Weights of a small sound classifier: batches of 256.
Rows from block 2, named by matrix and row number. Each number is 500 + 40 x the weight over its row's rms, rounded and kept within 0 to 999. All counts start at 0. Numbers have three digits each. After the name is the row's rms in percent of the matrix's.
# convs0: expand pointwise conv (model.blocks.2.convs.0.weight, 768x192x1), inputs 0-63
convs0.464 098:509480514466483495474541448540489507522512562457526478453521428455512501484456469522506585525529454467558431450487520488454500467491478468520595498567551458479492501494519490469458515463488538
convs0.465 101:393451556468486445506511515494444514469533480518532491519492445449408461560488527474419556432489459475467479425501465443489533508411498474485501457509496491460432479481537448498392523469470525
convs0.466 098:514458558461475599565411561497531458471444468573462510448461448499449442454459511414552455452526459525473438469486460497519490483527448498488528504505440516525546487437506566407477464550489557
convs0.467 097:538456476542515471485526486457494591478523546555512412495536515506519528471460476393483513527559469471544540417503486480598517524571551451496509485422557510461473425452539465442544508553448528
convs0.468 095:503554448486463538510556510511474422543469524542486519547520468532434495495440577549445562441460478479524479554494536423409494616504453563495487519528539457531511516528476430447461513527474493
convs0.469 097:526428562488480469480502438520500494361449507523410533564516491553486469504469458452472501466565585477486457457544489467523529395497519531407511494499591441543508428533526506484458498505421509
convs0.470 104:471421472567503461471451438490473545437487472455438477468497486524479481489527415505419446475509451449549492479476563472582533513507512473449523519486427504517521416464508479519417519473411452
convs0.471 101:439426555491447460469482554552501533541569548557450566477498499551408565535473500511447462500538475432497509449493442529491471499541540522489484499467473519451485554474512546496450423464491535
convs0.472 097:528539463462540530577490547482531487535618494628448574507482470499435520613486472554507507532436481484477455501501516521502503527428523507550524525511514488444614525524492545472507504488536540
convs0.473 099:547495496508612557473455576466505432565559511520556496542485432539461506528490556496500475500475510549479506535516506490536466556590407505531510447459564512517515511437492514436526509485507560
convs0.474 100:548535508506510494424473574470482559522563514414461530511469431529482465530540537495491516531528563510493549455534593581464452562541473502534494478500502429521478484477408487498556475536542466
convs0.475 097:511452463540530435532492424531483527500575496504576489463590491465456539555583544540461531510537468536555437493475464488510552466465526465534516501354502544473478481497543514495503431441455462
convs0.476 100:578533429470455590477498524521489505494493473474472512419472541483504487487540539476557574558470481532436510466518518488554494511538456550426480508459451521509504525512481485457539434548501466
convs0.477 099:483511478486558487539465533549495451518529482438544566538457460511376522536499561471506537516562471500527516452477418506481481516466419513509509416444416502462456495508491499451498493499520474
convs0.478 098:597511479476527576489463525535550477471520518461496488472511543489526420480523560462511567473455516496466503427525510475498531472534479585458528479539546490480496460511491541514449521567551517
convs0.479 097:570568546446502583579532524526554472500510523521487490507558459496554508547432510503538552498459588558430469536480510431461504490480452513447502491501511446478556530422511533437509474497496476
convs0.480 097:491468563436461514427528448493535494474441507490550452517436478441533502537487505511550541454503510478534515492464440484459509509546549465572517573503483440437477549555459458473464543491471471
convs0.481 098:497505461490489503502529502493512512461460479579479442490498576441565523503409483543498506476524510483468557466540523532509528479474541484451539577499520459477466558501566514490469472470513559
convs0.482 099:539456483476533454493554504538473530464562491565479501476520447499517571514494457506462473483486543558503497519557475446487512491537533382489542480460568498516465515446541520574508460519431540
convs0.483 097:464471563533613492465485456528453526461547455585539487472499510491419461531536474539452498445510505504547499474514470477538488539431564497524525491501503506499510443488558497551445490488431499
convs0.484 103:500536508481475582533459588489514460460483468443483518472484493464500459470504491514566460538422501513464506495479437445461394480502411540470485461481471480465509523450500511487472513522510546
convs0.485 101:463458524547455550522461555494481558544540569462467533449489508426552501547519497451529539457582516465528551486485469486581548504565553470532522542439494571486488491484441501495457521512511527
convs0.486 100:501462543478573513550502443594515536554528542521518505525457443530503517539513492533471544491426408478490522507582533503458520541470548518469503485538598467447456457488520498472520521440505553
convs0.487 096:402530449456552492472519507566540443464527535607490547543468463507421528537454501509522492510460520484474438507530487515433521556491512590576484496567507448492534541541508489491534498481515548
convs0.488 100:472529519530456508516563472527532547484540578552555443555457543515593518445469521479537520529460520477509494537489524506498465466503550533485498580521571449527548530519514503488546532438497469
convs0.489 098:517497459474502525454502523565483533514533505553579465502458526568504557548494519518479601506460483551503491436504568462498485509475480567529528520483586528494460482497539457530485496536523459
convs0.490 100:535519514475530557536452521581482496507502561447523410457459458529504432525399428505491493504471537526469513502487552480475538412483493477507463539454487446476545442521487540422545495513479491
convs0.491 097:482543568471500467476455483549478527522563500498567441578489491535453460479516521473474593500563446485566497412446423519447530530480477472483527449528547497491429545489529506520510460437461531
convs0.492 099:490526567448526512557506513572529545533477543447487532455551463517555474538489476526485497547459559486495479495513571461500510503523527510490504590526539479441515463480504584505491537538509463
convs0.493 110:433432475516502420485493458494458493455502467528508511481480461476449487513507463428465438431479435462511489499517520462517522521416503424434455506531488520522480442527518464493422534496424472
convs0.494 096:582512521464463576572524521524516444558487530495447491537440448543556461487450429464511474501424524505459482517529499429520476499540498466539478500492470502475543487429457580506537505543529476
convs0.495 098:469478507522507511519463546504490532527425444482500485533456553461398499429522484564506511499486439509558423465498390493471448541531408443517555418475538494420503515500527485451428509516550552
convs0.496 097:521506562425533499511543462591521457508532548498535515507548494481545479527459483486563489478509593533448507499559435474462546426488542483535510566557554494496516478509528572480508481512512506
convs0.497 097:455466541458519484436549615531514492421527405484420540494587513447493465525532512517526454508487437579536472535525457492484436549507461531441463494491442567462488465547467493497539445593489562
convs0.498 096:504513575459508513509533492512525489553491513530508492446595468555563521443458510513538485583501599564424498523514488434555519425519485455509539579522462554474555493508498515513420515526442470
convs0.499 096:455598481381466520499544460568501400472398498517451561552476437486469528485448549497485496475449552528477541489479493506362483496481451516460532506561504433524494524495498425447450524494480491
convs0.500 101:543496474655512490471453496413523556515542495516507498408507553459562510531530467509487508537515492516498575517500516515663508535525570460479480476418492575446529459481437529539527471515507481
convs0.501 099:566539496538496479475568485513586502455525571453544479544513513414443493507503485486493455485500431478517511458542508468554542578474473507442508416483548434480536511508446492450466472486498475
convs0.502 108:477395474560499425469483432481495519448532494488472498414493474526479472457502408444450436499479472490526494541491512474559534509497501477459478502484409511528503449506510493498451531464445476
convs0.503 098:472459408512492526503497529454461443499434510470531494506426465500432443478467497553538532515502461432596501443435420586474441552465484469504474467446505499425425508498446417473490514519531497
convs0.504 094:423505442447544488508544495526509458470491510594479551562514476458434473564437495512485497504430483432489470532507449486405511562430505517560520502556528448464587546520532436462508547460478549
convs0.505 096:527523513485518542487472513528495502511462498503554468522495463490496381496506451457527505494459461541498517484426434510560475454518504432514412550503514458511519423598513494560502546519473492
convs0.506 098:459434471465530443479486439571559563506519464458563406466505395463504471512509463462504528553549506569529475464444478489484492437448480511491486504538503479494546505490567493437492439469442519
convs0.507 101:570495464522520497583509505473427556490535489505523531393519504471546481535480380503519462496531459536472507474458496476607543481506577490478499518471497519473475422492447552519493470532474502
convs0.508 100:532501505522542496546542513488556557559542570492465478530476558526471535538539492502546563453493507499492473598480503545443551524525477526531479511548541479568462464553510499463589546520503490
convs0.509 100:528458470491472556552487510487475568497538524501462476507465448538508495529493503481388495477524495445481513518533526560509546463512466445504506499461503481477489446479464467441504509512521447
convs0.510 098:539500481496503502571445524464471607479544572508503498423456537466525487409476410543487461509535540479485503516447512524577541430550531471528500523460493507541533501488451513524543493503521552
convs0.511 100:534481551516469452502450441492467523442492505443463411450514489527553505454517419492470467485541475517466546432523497530518505421506527463479503482491487512559421511470512543549535418433536481
convs0.512 103:447464417462424466486485508528503536490429386436549488492504492467473477538459485523538442552511442505532452472448474549435437494452462499469434521465454541485490519526517470426479506523478469
convs0.513 098:481574519439521550484482562466521412569462534477485495569496553464494484450464522525517472513459551517452506552533533530417519532492544528418538469560502512506530508504474504506493463477513521
convs0.514 104:490517518502574429493570487497521453493468460513509525539545544372460539572505488502518474455493494476543544449502495502471504542453543508537505528506571490488556546551495541530502479518503514
convs0.515 099:442535531490495530593458600526570476485487537499453492467536480529545492496494485559516537504442516536498482560408536469519476490577477551517522450475457449393453483499586455511533484532571511
convs0.516 097:463569493543492497465573490425539496453511489463492519512443559485506500493444533504587576500481511429513477505512453549470515492580561488461494500586538439547473508476492447506668473511521498
convs0.517 101:428472544473480391480480499576394540456521444481513482491474439456432484523494571447451503484531423508504477476484412477444491448464476477512507421562490546499435518496447507483536469403453472
convs0.518 107:483494478387493509470557508510529452478428466494503414485480468550511498530454552489486544516429539522481473512476454469365443546455493508544449534495513479450502484513542478470495516531469563
convs0.519 101:452488454478492491476467491476497572503452458527534526469537475548462489552484512530451516543523410570497402520457498514467472553499454538555487439570556442522542439530556497442464419469521479
convs0.520 099:528488444482483492484466524502517470450489476456469477531437481516419517455475540464528495503564459555518436460525467532483523496452340455491485443503473492506498517434461448465463421517488446
convs0.521 098:453525565522486473527524488512501451558500536522524495605443453501542492540506560473507537576478547525533515507510462484465437541505509529452505523516550490553488581509520546530540521432489476
convs0.522 098:449574521535531556528516525541422483487594432457571539441543497471508490517551460521521517501531511511500473546468534480526562469420560488498455466488493448498443523553502461487496478506427571
convs0.523 104:529540511470457581443490580527521500480504487482500511521533449519526537464531574542479525555474531530471493490516516500460373543510477570499456474481470513454478494531440510480525519505518465
convs0.524 099:527556554487520463485550478457484553487481474452468487525551491454424513561474489515447500503508534536501519401526556450485480486488551519504486471528461396472567487464565451499490469520434498
convs0.525 099:492513539498467416503491479537533496548538518517452488532482503492519557529519548482420471469520492545396472493533514476503549506463544526464509535616494459539521529463487555397479506468467479
convs0.526 103:472483540417532554544494528594551494533551503549535442524526446452490482498456445508500460474491527550433479470483508481463555421549529473482456479528482483445469430531478476424496462506516512
convs0.527 098:485465446459441547475507544519434457546507452472458501465443413468459509511437508536516428427533432531487464507514418532444462500489448545494459560470455550514424481524519451461439517513434463
convs0.528 096:499532445446564485467490509566520543474541445507498525479470406546470520552466520494509472531464531493453475526544476542444466430466466543573496529436522484475540529557502507425512525489529452
convs0.529 099:423430523495529499527509427493455498484526512480439484538553494486538495515472484540510463397494503522449496517531564483491556449513478487546433478452486486504482451491475489498526492434418523
convs0.530 097:552546475454449512470520577451527484549482486405494523482540450507402441561507456449496507517470585546529524450602471469506502528528488445506572477472544498480539556449473529434521492531548495
convs0.531 102:465495487622500436472470457496440546464530493501440492453489522507481515465529441515411452502527435433515506482502501533600537463504498488501521511518432540520473504452506512470455482424440456
convs0.532 101:487521499447550555508491576465522554445517459539503489505472473516452462485542492480510485511468504478512457509497485557469449522475490489510497440465502471397474483433466551468493502539547588
convs0.533 100:532532579418496423523469558508490517493508518510582533449535480479527477567477511486502451490438491487403453492510481453457441462505542476477487540606477474544510564480538506462521434512483497
convs0.534 107:449465505507508398481499420490435488414534504476512503492553524409430437513544414483473457464468477577534507487463538499506519527465489452468473486490506511492474430485558507567517471494422535
convs0.535 100:509463455527475510518458464565509487443459482509515499512438522573515427508532498395542550440515497533458514496469514423480526457504475518463405506513513538536478434505491526483511502493485518
convs0.536 099:477598579487507543438472502471473445464470392476516504483520443540539506462541443498514510538521551519526501465444561573552477478392430540491460484507479484531440506517544522456482552487482520
convs0.537 096:527506494541509532472445483500494435513491472492466493531503463485475435441533497491480433471502500563502420514481485436514468548438436545435464475475448518454507475540506435472422563533505474
convs0.538 099:553531513472467451437524514515518490573479409415412514509548452497405490475550490496466519494464550525465489470506457501423466557564481505442515430475466506462497490395495432467501524577554500
convs0.539 099:482478399450451532467524517464501455543482467463524502549468432526459528536466538509531571519496422459514468510480439511414442534462423486519420490428469485410428486441513422442489454484524480
convs0.540 101:448508545539481464557522527471486573514615433541484555479540486451519458547525470466492447484533500496511575563489522452549473547483469518566511558488477580541475497478487564551575551452474481
convs0.541 097:493482482480499465422528506552442457449492485469525538487476512419490501459450518523525416447481459450584497527500442568397440583516510512494465553465474532529456515505476512491521496532512419
convs0.542 101:526596491456468470499518445559493464525468454506415498544551482413527522420462575530462524470458507580469470503478527449480471501446447547450534474511455481502501537501501507425467441514492505
convs0.543 099:508530510431531484540518464547455395516540530503492459515526495448612456513503521512511499532490519508448492513506488537476498523569496468494520525511500442496521459484524474487526545565531547
convs0.544 104:519565479404493517454509507511544415480479472462528493541500415499521534512469590467501528539475528515491477489498476512414427568490519511460462471510517452470504552528550517438488461555491539
convs0.545 102:531416480503528485500516509494495510523441559518526529468547446527467497539495559471478486482510527474456615470533558474556491496533436509494485449490477495518555448432456496451530518474378495
convs0.546 098:544464536443451521482556501571472424521560551547516578524511511485492501510391488502464503470486483519342517470554461480471469509545530517408523475528511454444587575490515479551503458512486540
convs0.547 093:511448531468465496422446501535465518472518480482490502485464475582517413458442514501516493510507524499549590501523652473521496491544493465474440492537476451558472426548476465450503536505538488
convs0.548 101:486501448443469519523555592460535486504491496462457473472465517502492448550505456559549518544415556515507469454480464465472425525523531515507421546459457462463462543488520422509548447604499496
convs0.549 101:496456543478461498552494530432464535541486449479481471408455500459485514478522475505453468463512508475469507452533470466590523460510492500509487494427413507454570509451414489469495468535473510
convs0.550 100:487490508498564516469480504592468463507488528484533562473538461458509511525545512556560484473497543471562414490541516593508544526458504486521425530557509452479502497494513480493542521551514507
convs0.551 113:515554484354503555514513508519523368533480499485503495542502455494541552536455520504529512526420547540491456528510480513380496516493486547501488467484511448416482546465532482455522529480542473
convs0.552 097:523562502469504569480478605462499475569527450503475532483428553438469511457493538505522548561497482496503526439484524539549478532500472530455494446496457514529492508514478559516488458514519497
convs0.553 114:516503468388507508495512514468528438494478531490476507579524450506508516524467517483472543537404514490490417535501456496407454535496485484510464486483514470395512527486501501495502522500487556
convs0.554 102:522501508538492498513495478430511529511478504484480456464539531517465556430491548516527527438578548475441461514551504449527547507515511413549526473427516544509509487442476442446468458437471567
convs0.555 115:493504451358515479473484512528556438518470478472510523518518419552529484512441524490485497524454498523499460505526479506331382533489489517522496505458513449476492481508516515444488494531542510
convs0.556 097:503551520480556475559489525471449516536489494458478462546486420466447524559458486530529513532515531460516531505516564524476487511487525468537521481483481380548567505454559470497516460521490572
convs0.557 099:465514511532408462429568534521547508536511407565416558427515537501472543513464589492474491411485438414536475575472438457500545400547494519480530499520504580470514523540458505452472471518448561
convs0.558 095:482533489390497522545484538557529509502456442457463516469488421552476485532450484477510452532470516514504558541518489489414415410539438532521513523510461448528505503527569473429458548500499463
convs0.559 097:442498483510486475402432504516454495512455518529550454501457453516505561506496585431471500510536502547617475437532476476458442505474512494566565542552474465578458456542502552500485453477475439
convs0.560 105:516533556501492493551543562441539453510542483490526438492472457591446445566429482504534484479404516532515544545463553485450417492534479539532425571479518457452501501446493427476534459548458518
convs0.561 099:574523478483500541491576455543574468495516546476493492505535504511619501514500514517472521520474518553491457551505505482474558520560499570516453528517617484470521534518516545453519504523494459
convs0.562 099:512414566496531386482465463487447562475504478427503459441489506526478464510515428525445469536595529491481545468516499551515504458488483467499512480510488486548444488450507555528534494487529483
convs0.563 098:520560470499565524495407518531537503522554511515494570471479432503514551462478574505483529525493488548512491578524516475518419509511453600540521501437452521498536536502460560467435555480522468
convs0.564 098:558470475455574505519453535530477485557514513437499480472438410531492418500432498545491491526480509509458503479501490460498487497520491475471469551453469487524578424503502481475493527468529485
convs0.565 100:527585505533470536507499472489543518568522605504494509437418500487514556518508487498452429533536479515466449533432458527512542494460495578509479583535459516478469581515487531426509555488502496
convs0.566 099:534443535489504518480555503443547491531544550482569470497519516445467544520502505528470548459514468472526507474503534484484568552423490453484536445517556386437485516513441391403430451523490454
convs0.567 100:515490520521559500486456465490464524500565518510513463490566457480469539519562563476493496491433495541420511565550487454523480525518482489558515469520466510529467495475455497485554507518507526
convs0.568 096:511529443416482498526535452585474467520594506521562511564499461525485532540505538533510554498477527503436455499543484512471512489486555548531545540538596455470517527545508510470496515487472486
convs0.569 102:541446533538524530493456469536552498484506513532472552462387511551470539493443528455523529450577424455469514505538528537537415546517474467470489449512501519518530534508465563422541473516512476
convs0.570 101:466441591500553466431472456541471451451467443499533481480455472564467464530512471476448493522465464503539574518557542540515468511521550544491486486506548452510464438483527546517473480437447509
convs0.571 097:495478530465439513521489546521548392460523523470494470453476515468470380505495359425532501529445541482507535504475524492486454455463483529431506494442463472424484518503512559505463481518463524
convs0.572 097:479512505497503500510511510501620513472461571530522528433414516543588485510522490441545536493500497481434468539551506512504496500477440660480516529483448479429505502501469549479483573480518535
convs0.573 103:407449538516503416524524430477472523471517530487424502523510521485478513518473473514482486434488528541503497545501579501503537452505508474523472501472532518533491451476502499501537546471455531
convs0.574 101:498568488522497550483445542512536489478468505499537435425469536486488550503493518469508525565506497504516495490474491531576457502475520562421511505498472468512528529551490522524510504523532506
convs0.575 096:490515543478543501492564505497498446504537529509474486502530470499490523420428518541531440516475496486426488489459481491503479509448509453489535444513518439453483563487496559478476462502508558
convs0.576 099:480523522491441489480470477532480541460513510467348534455526528529517458508495485515505552426542543522495480533501579437513488490433506520490500518519506496585452450515523491498449507520480532
convs0.577 097:489487471521569471559481490501483541534477471608572562500532490516457457510487504483510488475502487587514508506457527542542483551448551537498499390586465492454448536505536501506516560484529561
convs0.578 100:437452419492471472518498534508479486525489439424515543548493422465472497544450546505516504514509401479516496490485443521414431500475440490514453543388357486460442458475507473441479502500494458
convs0.579 096:493449513523554505493488566532460609539552469560480509477499543492505509559543490468497521544521494537538490552560531517505506562415549458519484511528481502576515470484475511510537548478509487
convs0.580 096:428525600523496484578554469457518519525477528491471472531481476415475491572545491484535586461489500456498542473503418498502513484517574510488461511550469496492515537568558475466520481503522514
convs0.581 114:491464447393539512496477502504549481519435489522535460480487447498526465487471501494494520545438518587557489491521443490399399506445474469500485502445518462379515497501517494496497487476559537
convs0.582 107:498543445512458571447485549504503439499461458472513544445503486466487497528529557505512513570488516493541448457438484466493405576483462519489498478456464458449465514480482473517472463508514538
convs0.583 098:446522532417477512501473560578514465444454446493497515531473546525455446511452447519543506486488540453511479478480506453474420514464461534516434535466434501489518537488440566450510502507470597
convs0.584 099:557544520493521561483515579438488477589534548493490530460511515508481461583476489507520522518441517490458518527532496454509444469529491481510480478520498500465510461502489462504485502526540530
convs0.585 114:482518490379474499514469520541521411479452493444507522500521409469495501525477514507514484548426508538478423517492433479394428523525456534533469494484512445456484516498498496491502512502551471
convs0.586 098:512534461465473548492486489507569424496495537525478541571539473490468474490462610514430548451433493509481469557470470472455526570526490510506480464523588477488526532493479453372451501505472488
convs0.587 098:469526493558463507509478498487482530461512465471514473504537592473460490506493511526474452473483445541442513452515529465500503469517528485454534449500502589538512469514493500485507515494444509
convs0.588 099:461433479541398448529476499446490521502472542507538494469403486507465519520480483484439495474469458484552525501456530507497448501462507525520467567491477518498445505510520489461477634450506487
convs0.589 100:460519526409470507537518544505498447474482464449489494446512445508484432514486466502545472516471579510456480495478465470433456431508452465433441494496486410450458533456479478467549479550526535
convs0.590 100:599550564498485436505514514499530505449459560501572502400497534457512531566493539429557498468488533572470440499503509480514457511501565408468506526527495469530524605552536544438477533565468521
convs0.591 098:514487454495456527499464578545492479492390525528450472446463535471427510552529507431466475464488515404490399466465473522532516456501448558468448491491414545526537433507469497526508524530482539
convs0.592 099:480572537498513428552493426492528543519486486540519571485518605482524498537533464525499463480491569499461479532496540449520501519475517536458546480518513492542477548498534488535517483516499524
convs0.593 100:577506471581500588487483579497513547493545483491593546516530561439455472444542459445495484544502524581536547462558542528596531543478487505515521450422456557459519532438489448419526518547534518
convs0.594 099:506524530499489491430510509428478433508464523518512536551493543478465539545464550537526536478517492498448491484525524604509427549545565513459468468523446518526513530543513535525572486519516562
convs0.595 098:572580431489450511543494503431541472524539504455450503439523558482555520562504486548501530545501504501427479491465446459515543478538492533468591514510475474500532562521515492475476452561511523
convs0.596 097:491562442487506572544495548583535407558501472548449597504458484502465481503445567591497493498403481532479414536506546512456455509527415616498510500482393471504549536548492508441473518527530506
convs0.597 099:470506502456491521514521490531543504479433542502536531506455533515447543541504465529540624497525511519546509485503516469412526499509501488462483508508537389458570529566488469448464471604491485
convs0.598 099:484529405571478473503493488471518516539484521508443572475515512515555531475512501492416505545496417485528538564460447554492472504506461528471510495476440514464499495461506509455570593434532459
convs0.599 099:492469456543498499450511494451510511456464487484543468557502483530474511440547522483488587517500444463563528481428571543490451549540450521470445453448489541498465483481541390492518521507511465
convs0.600 098:469549512448425502518482527460505423487490537470440494519541497433488513531466491554541515521403502509477447503477489496466460479525436515451458433451442481405449560397453528430502457498475584
convs0.601 099:477469478534525431445485481481469550475495510480523517466495430467442520481520479497459512577498478503564501521454546482495446509505498528533491526458450497520471542467455585535500528444496437
convs0.602 098:521570431469577502467529461504493454571487503494453507482488476523492464464451483492536502486471516547411462588503503502480600520509514498492423534536481455461497571571512547457539545541518521
convs0.603 098:474518455424534483537485523573546536530462474438488485487471427511457491547492545528486491509452451493489454547517480545414461475503449546583505440452437508437572522509495487473476556481526505
convs0.604 101:534540507453534550516567540536536496503580470498499471507560500512541529556499518511460544504449457573499454505484538438488486536513590503456572486504541472435556529527513446460472429535451488
convs0.605 099:555485534507477536519469575461454466548459452557501484549457443490591527469504511472527463530505566490497488527537496515507533525542514556502507472478491536570521464474481543507559469530573515
convs0.606 097:537465521463573508512396544519545523450468505473475467500478489513540405526526450534477567519469492532471553472491461431524469512504479481408507494516537458473534473519553486517434488501510560
convs0.607 101:532484434490541579543498548508413461463567484550473442556506553425438535520458527461548518534467486521434453475477467449485531527489544473454509572465396431522509519443603508552497500520537547
convs0.608 102:388497526477476455515522524564410568468477487548495494524427470499396429550502482519452571401533501424497474429549476471502521466384499447465457486575494479520451452489523458455462494481462503
convs0.609 097:448534556447574510532480548593529498505530494467497505531499443500541587604529523460497498537499458505458475544536410499520483550535453548527469487528454529416606502485514469470514533472482470
convs0.610 102:443532418513511538481481491486480508475501473475424438489542580515495522548410514571525465524528555492443430471487557419429488441529532437502563589462473546476519492468514477535521474508512531
convs0.611 108:515552464426463531421478545520521395497415487418517500458476457453496494509503555490490515558479547498499499479486476448439411537492464528515482480535476491502467508488490536521510531467513470
convs0.612 098:520476493493472552412516539562502452551477440461446504530507489472542496473518514511486525535459413499563468454468526461458418576408456482476508496461505470500480418465493587502473529585511538
convs0.613 113:519519427368472527484478501534542454476421518454462497506495458487471500536441552500486486526465513562491444511546453445381417522448463515561450511480503470435480490505509511483508538495540524
convs0.614 101:519479517463556491566480559518468422457520539499497513495520585523497522509467539483538536529423518523431448474467498472497417555461478432469464497479459397464524497447526479467543464565515588
convs0.615 099:538470511551592454518544442516503584505507483513501506523548485522512508458517437550466456508468543492528493547478523597561550512465619496526535513473512488492461475511473430517518557464552494
convs0.616 101:478450546477460522598584526519479540505483482509487437536476463470415487469448513529455458489551452525480476516543378527497443539477512522509474492431414490445522484531516443421494532469494496
convs0.617 097:495536496461469457531489504421469457471530515430468497467532469461470468537500464404499463511448578472452470476479440480434457501528439483438474431436475448399399553380498458479530466512490608
convs0.618 101:404512531504467450511476509467444580435456523532480505508411464471448408551478469468501609445541516426498505445478502488530549507398540482435478508579535465535482481437493442464491514480468507
convs0.619 095:527511581443548450486540462576519497517501551503451565546586592451516521505479487512484461468485597485402448483489545482451541455540580561525487517558561482570502539460496603523475515486539540
convs0.620 099:475508522571489409446525453486495503507511481549518501510529508513426536563509445457454503557511502464594541403477533510523461536473568432628549506449507556483436506463508471524471494476461483
convs0.621 101:481580405478510576516516476511552509537519507532501524549467486521513486499430573488485510506459568514494470544490550502470485513545481549550513521468513462464531473527493511503489550472534532
convs0.622 097:456524484499556602521506529454433436490541444459568422527466497471500508474469504480505434440537518542447513461490517547493545486510560488484516481491417511515482516490511423539484477506493459
convs0.623 102:467461530499510541475474489510436492509500488552581485472535490530508483398471501521428442434493457476493588419545496503512486520478518533533460530503520503511504427507520526524406538445479457
convs0.624 102:443430499506414491481534523527468503495559519519458512503512470486482505513443485494485414470468501495563578495489531517436442517461583490534528536510406540532442464529432499530495533504488489
convs0.625 095:522430541508492478453394502474449511504441499478538466460415427486523394522473496522458519527534466552534620503537593481488490464530458452480463474517507445551486438544449499511483541491537445
convs0.626 104:476469518538551399455432424460498509460494489514508501449488482484478497489524466448479402463475492518526496537465528490524488502445462453500444504477432490521498441487484494485510495458409497
convs0.627 102:488445478698521507490509476456501567460578481499493533426493541475489527530533472455499466501510460400498485501477530534669521528471544485491491483470458529493494500487489504471451502505427504
convs0.628 100:499473520507549607479440510506481526542494511473454461468503466491522512536518498476433462465494450499484492462508545458492534455482534450495488501507503486462510432494461447391491494496450468
convs0.629 105:514552541393515542502548483531516480545505472447492461525478414464560501513508519483504505562466490479519441520547467445434465540496562525573485506502513468471487486526496490484485487501580504
convs0.630 099:539592558496513505531496577481450512481488490517417498451491484379469510512488463494495413469525553463499491463481465493549527487500506534519486501469442507506563476466511497507538461471519544
convs0.631 097:522484527437477610505459547550454465584460518463504385543430527461516466480451494575462470455481484542492495462484525423519470499471476488502453471495484455449530465504438439490483521526527466
convs0.632 103:523512455542469395492517456408430471461472524539453503449493551508465498495493531445495512475537541448486578468455507520508474524489536577445539543417473509475504522479494530537528548549476576
convs0.633 096:468500509450522501485522525502475500465444420527442508515556421522498520505512553475471444523457449518541498540478502403456397544506403543561538463548479481481477479474499480512462485494400466
convs0.634 097:532429514499460551517497526461482533548537480499520421445480537449516530487492547518453491451501452535435494418532450420537544548488512466482521504446483507447561512452466512478480537490473514
convs0.635 100:490470504491456528529486496457463516501481526512445482483520431502572454466492537571484517477435576451451542515522509526537512459533512462508447491415411539390489532506486510468544462501551561
convs0.636 098:512546448503516472555480461506461491508536600481428492413525471430518523555479524528487405425504484474431503469546495543496536507436578509416534561534490441488569468504490526504527538515522500
convs0.637 100:451473520456479385484515447515424538428447415512478514470523440528525480512494437513449487476543483544476532455495484472483519419386522489469551473556515485570443511498535478551511478463419508
convs0.638 097:525515569462512476516501451499540479531538510493405548510591538466507534490496464527514453470483570539350476520505531482475527466517541515501537559541500485527523556498471579510507498557509483
convs0.639 102:496533431459502555489533511507574505505433491467454547487541491460548518458490558465481577478465453564503480493430473502511437516508475499445506463481517484475550528530482481482476449522491475
convs0.640 098:505474503470534472440521430525491476493470436552567516555525433514517503528478581531456565542504449575522487496479491448419464540452521503537489462514530517452494479466483461464471513495448512
convs0.641 098:482495521511449487469511546512423565458532441574534610548570437506483545510446470511482510532569454505560531409507452480523470475458511458557533508538544515507453440530519474521439546471484460
convs0.642 099:484576476452453523495445487545551486546456490517505468492458528470495520423448557449516505496458497483474499481440510570462466463540470630473533442508444479497506547526528513475470458484539472
convs0.643 095:553535555439529566607525532526535434499512585564477481551526488543556502506473486502536499461452510493481453574515476455513512498457449480477475534529467478490572545529523471440499513534497544
convs0.644 103:467483497490548439518490419575456491426483496544516431508504494492499465493510491425430533503514449516501526516551436516463563449430516488513446420543434505534376503543510465442500470341499435
convs0.645 099:426538536448497576513509462616562475507455452442506465561474494538496504538552489480558539444476446531578535504530450459406502530491570476530418488506545506452596508559472471470504495505442499
convs0.646 097:467514504505504471528661522465511502517512478587570517527509498571444542580476525535495520497524465506478549410539403477436542585508574469503493457542534493489459529484528466472525475488502547
convs0.647 098:517460511463487516518536480520484530563527524475508396512472457520493547537493521526424537437479461516497520489552528486508516513449545433506454456520551474449521459496447458420478502503485440
convs0.648 106:535422507676516508469477444529538524497526590487490512443495510491518491507551461530484529520500482526535536482515555440620542538482514416494506466481465571510525482462511529531474493493502494
convs0.649 099:501509511421456561513505517436536434601492519507552553531478472454470511413425557548536528511465490533542470510464497517437473497486494557458489524472492458506489524534509522513444504480552529
convs0.650 098:423430517522518513465478553571519489485530462424519526505417490501489483532480526489503519542513423460519532518492448503496442444490493494428437515464469539458474509462500571418458486430486490
convs0.651 099:500527485543526497489417543461441575497540606469537529452545494532536478507483488565434579490494502473491535458513531517545513532479515464499534478537550456526494519438451492469536545544576446
convs0.652 099:476535518529479449439560571540433503502535381465497489463523509539466511495541453433469457533498420495535417511431443499501470476498446529542468495528481516499428472518575495444543444513438563
convs0.653 106:443464524516532510539520439481528516481522490475441509505527558492498500524495397485432425389479527505437524495522500512511578462480472529464485510461532491428496458480532478484505510499500502
convs0.654 100:484449555418508541507539599500490547555496540579497491492449505417423474475454497435454448483457442487467435504565468544525454532555512482512495518520478544498478468529536617549474595473500484
convs0.655 096:431535454481543485479523514524556427532494527543495539556468444499461536516439523481479530542442499505504489454506472446434476549497497534565502474547553451448527527498506421482441513474443542
convs0.656 097:479461446533504508516564465502540431503487575531480507483506550477445472532511495521493543440543462457548457474502498518424501490478454493495514472455454480496446566504415575452476520513483551
convs0.657 110:499509453406505545515484499509576439483437462476531527452515482536489522509498511496486472543443511537551458479513457484471417543500458489516484484452469471466499500491523496498473525550542533
convs0.658 100:540433505484455496550519537423493432529439533461506508452496530509498430519485528500451500476446495488454548501498544524500461481529470531479419449421468465489488472531488499446548495507530507
convs0.659 103:490496555517440393522516443434482493502433523497470425478536531500544506471522474512455487498528507506462572451506517458514502507437505480508475477549493487554467518453512452539483470483444460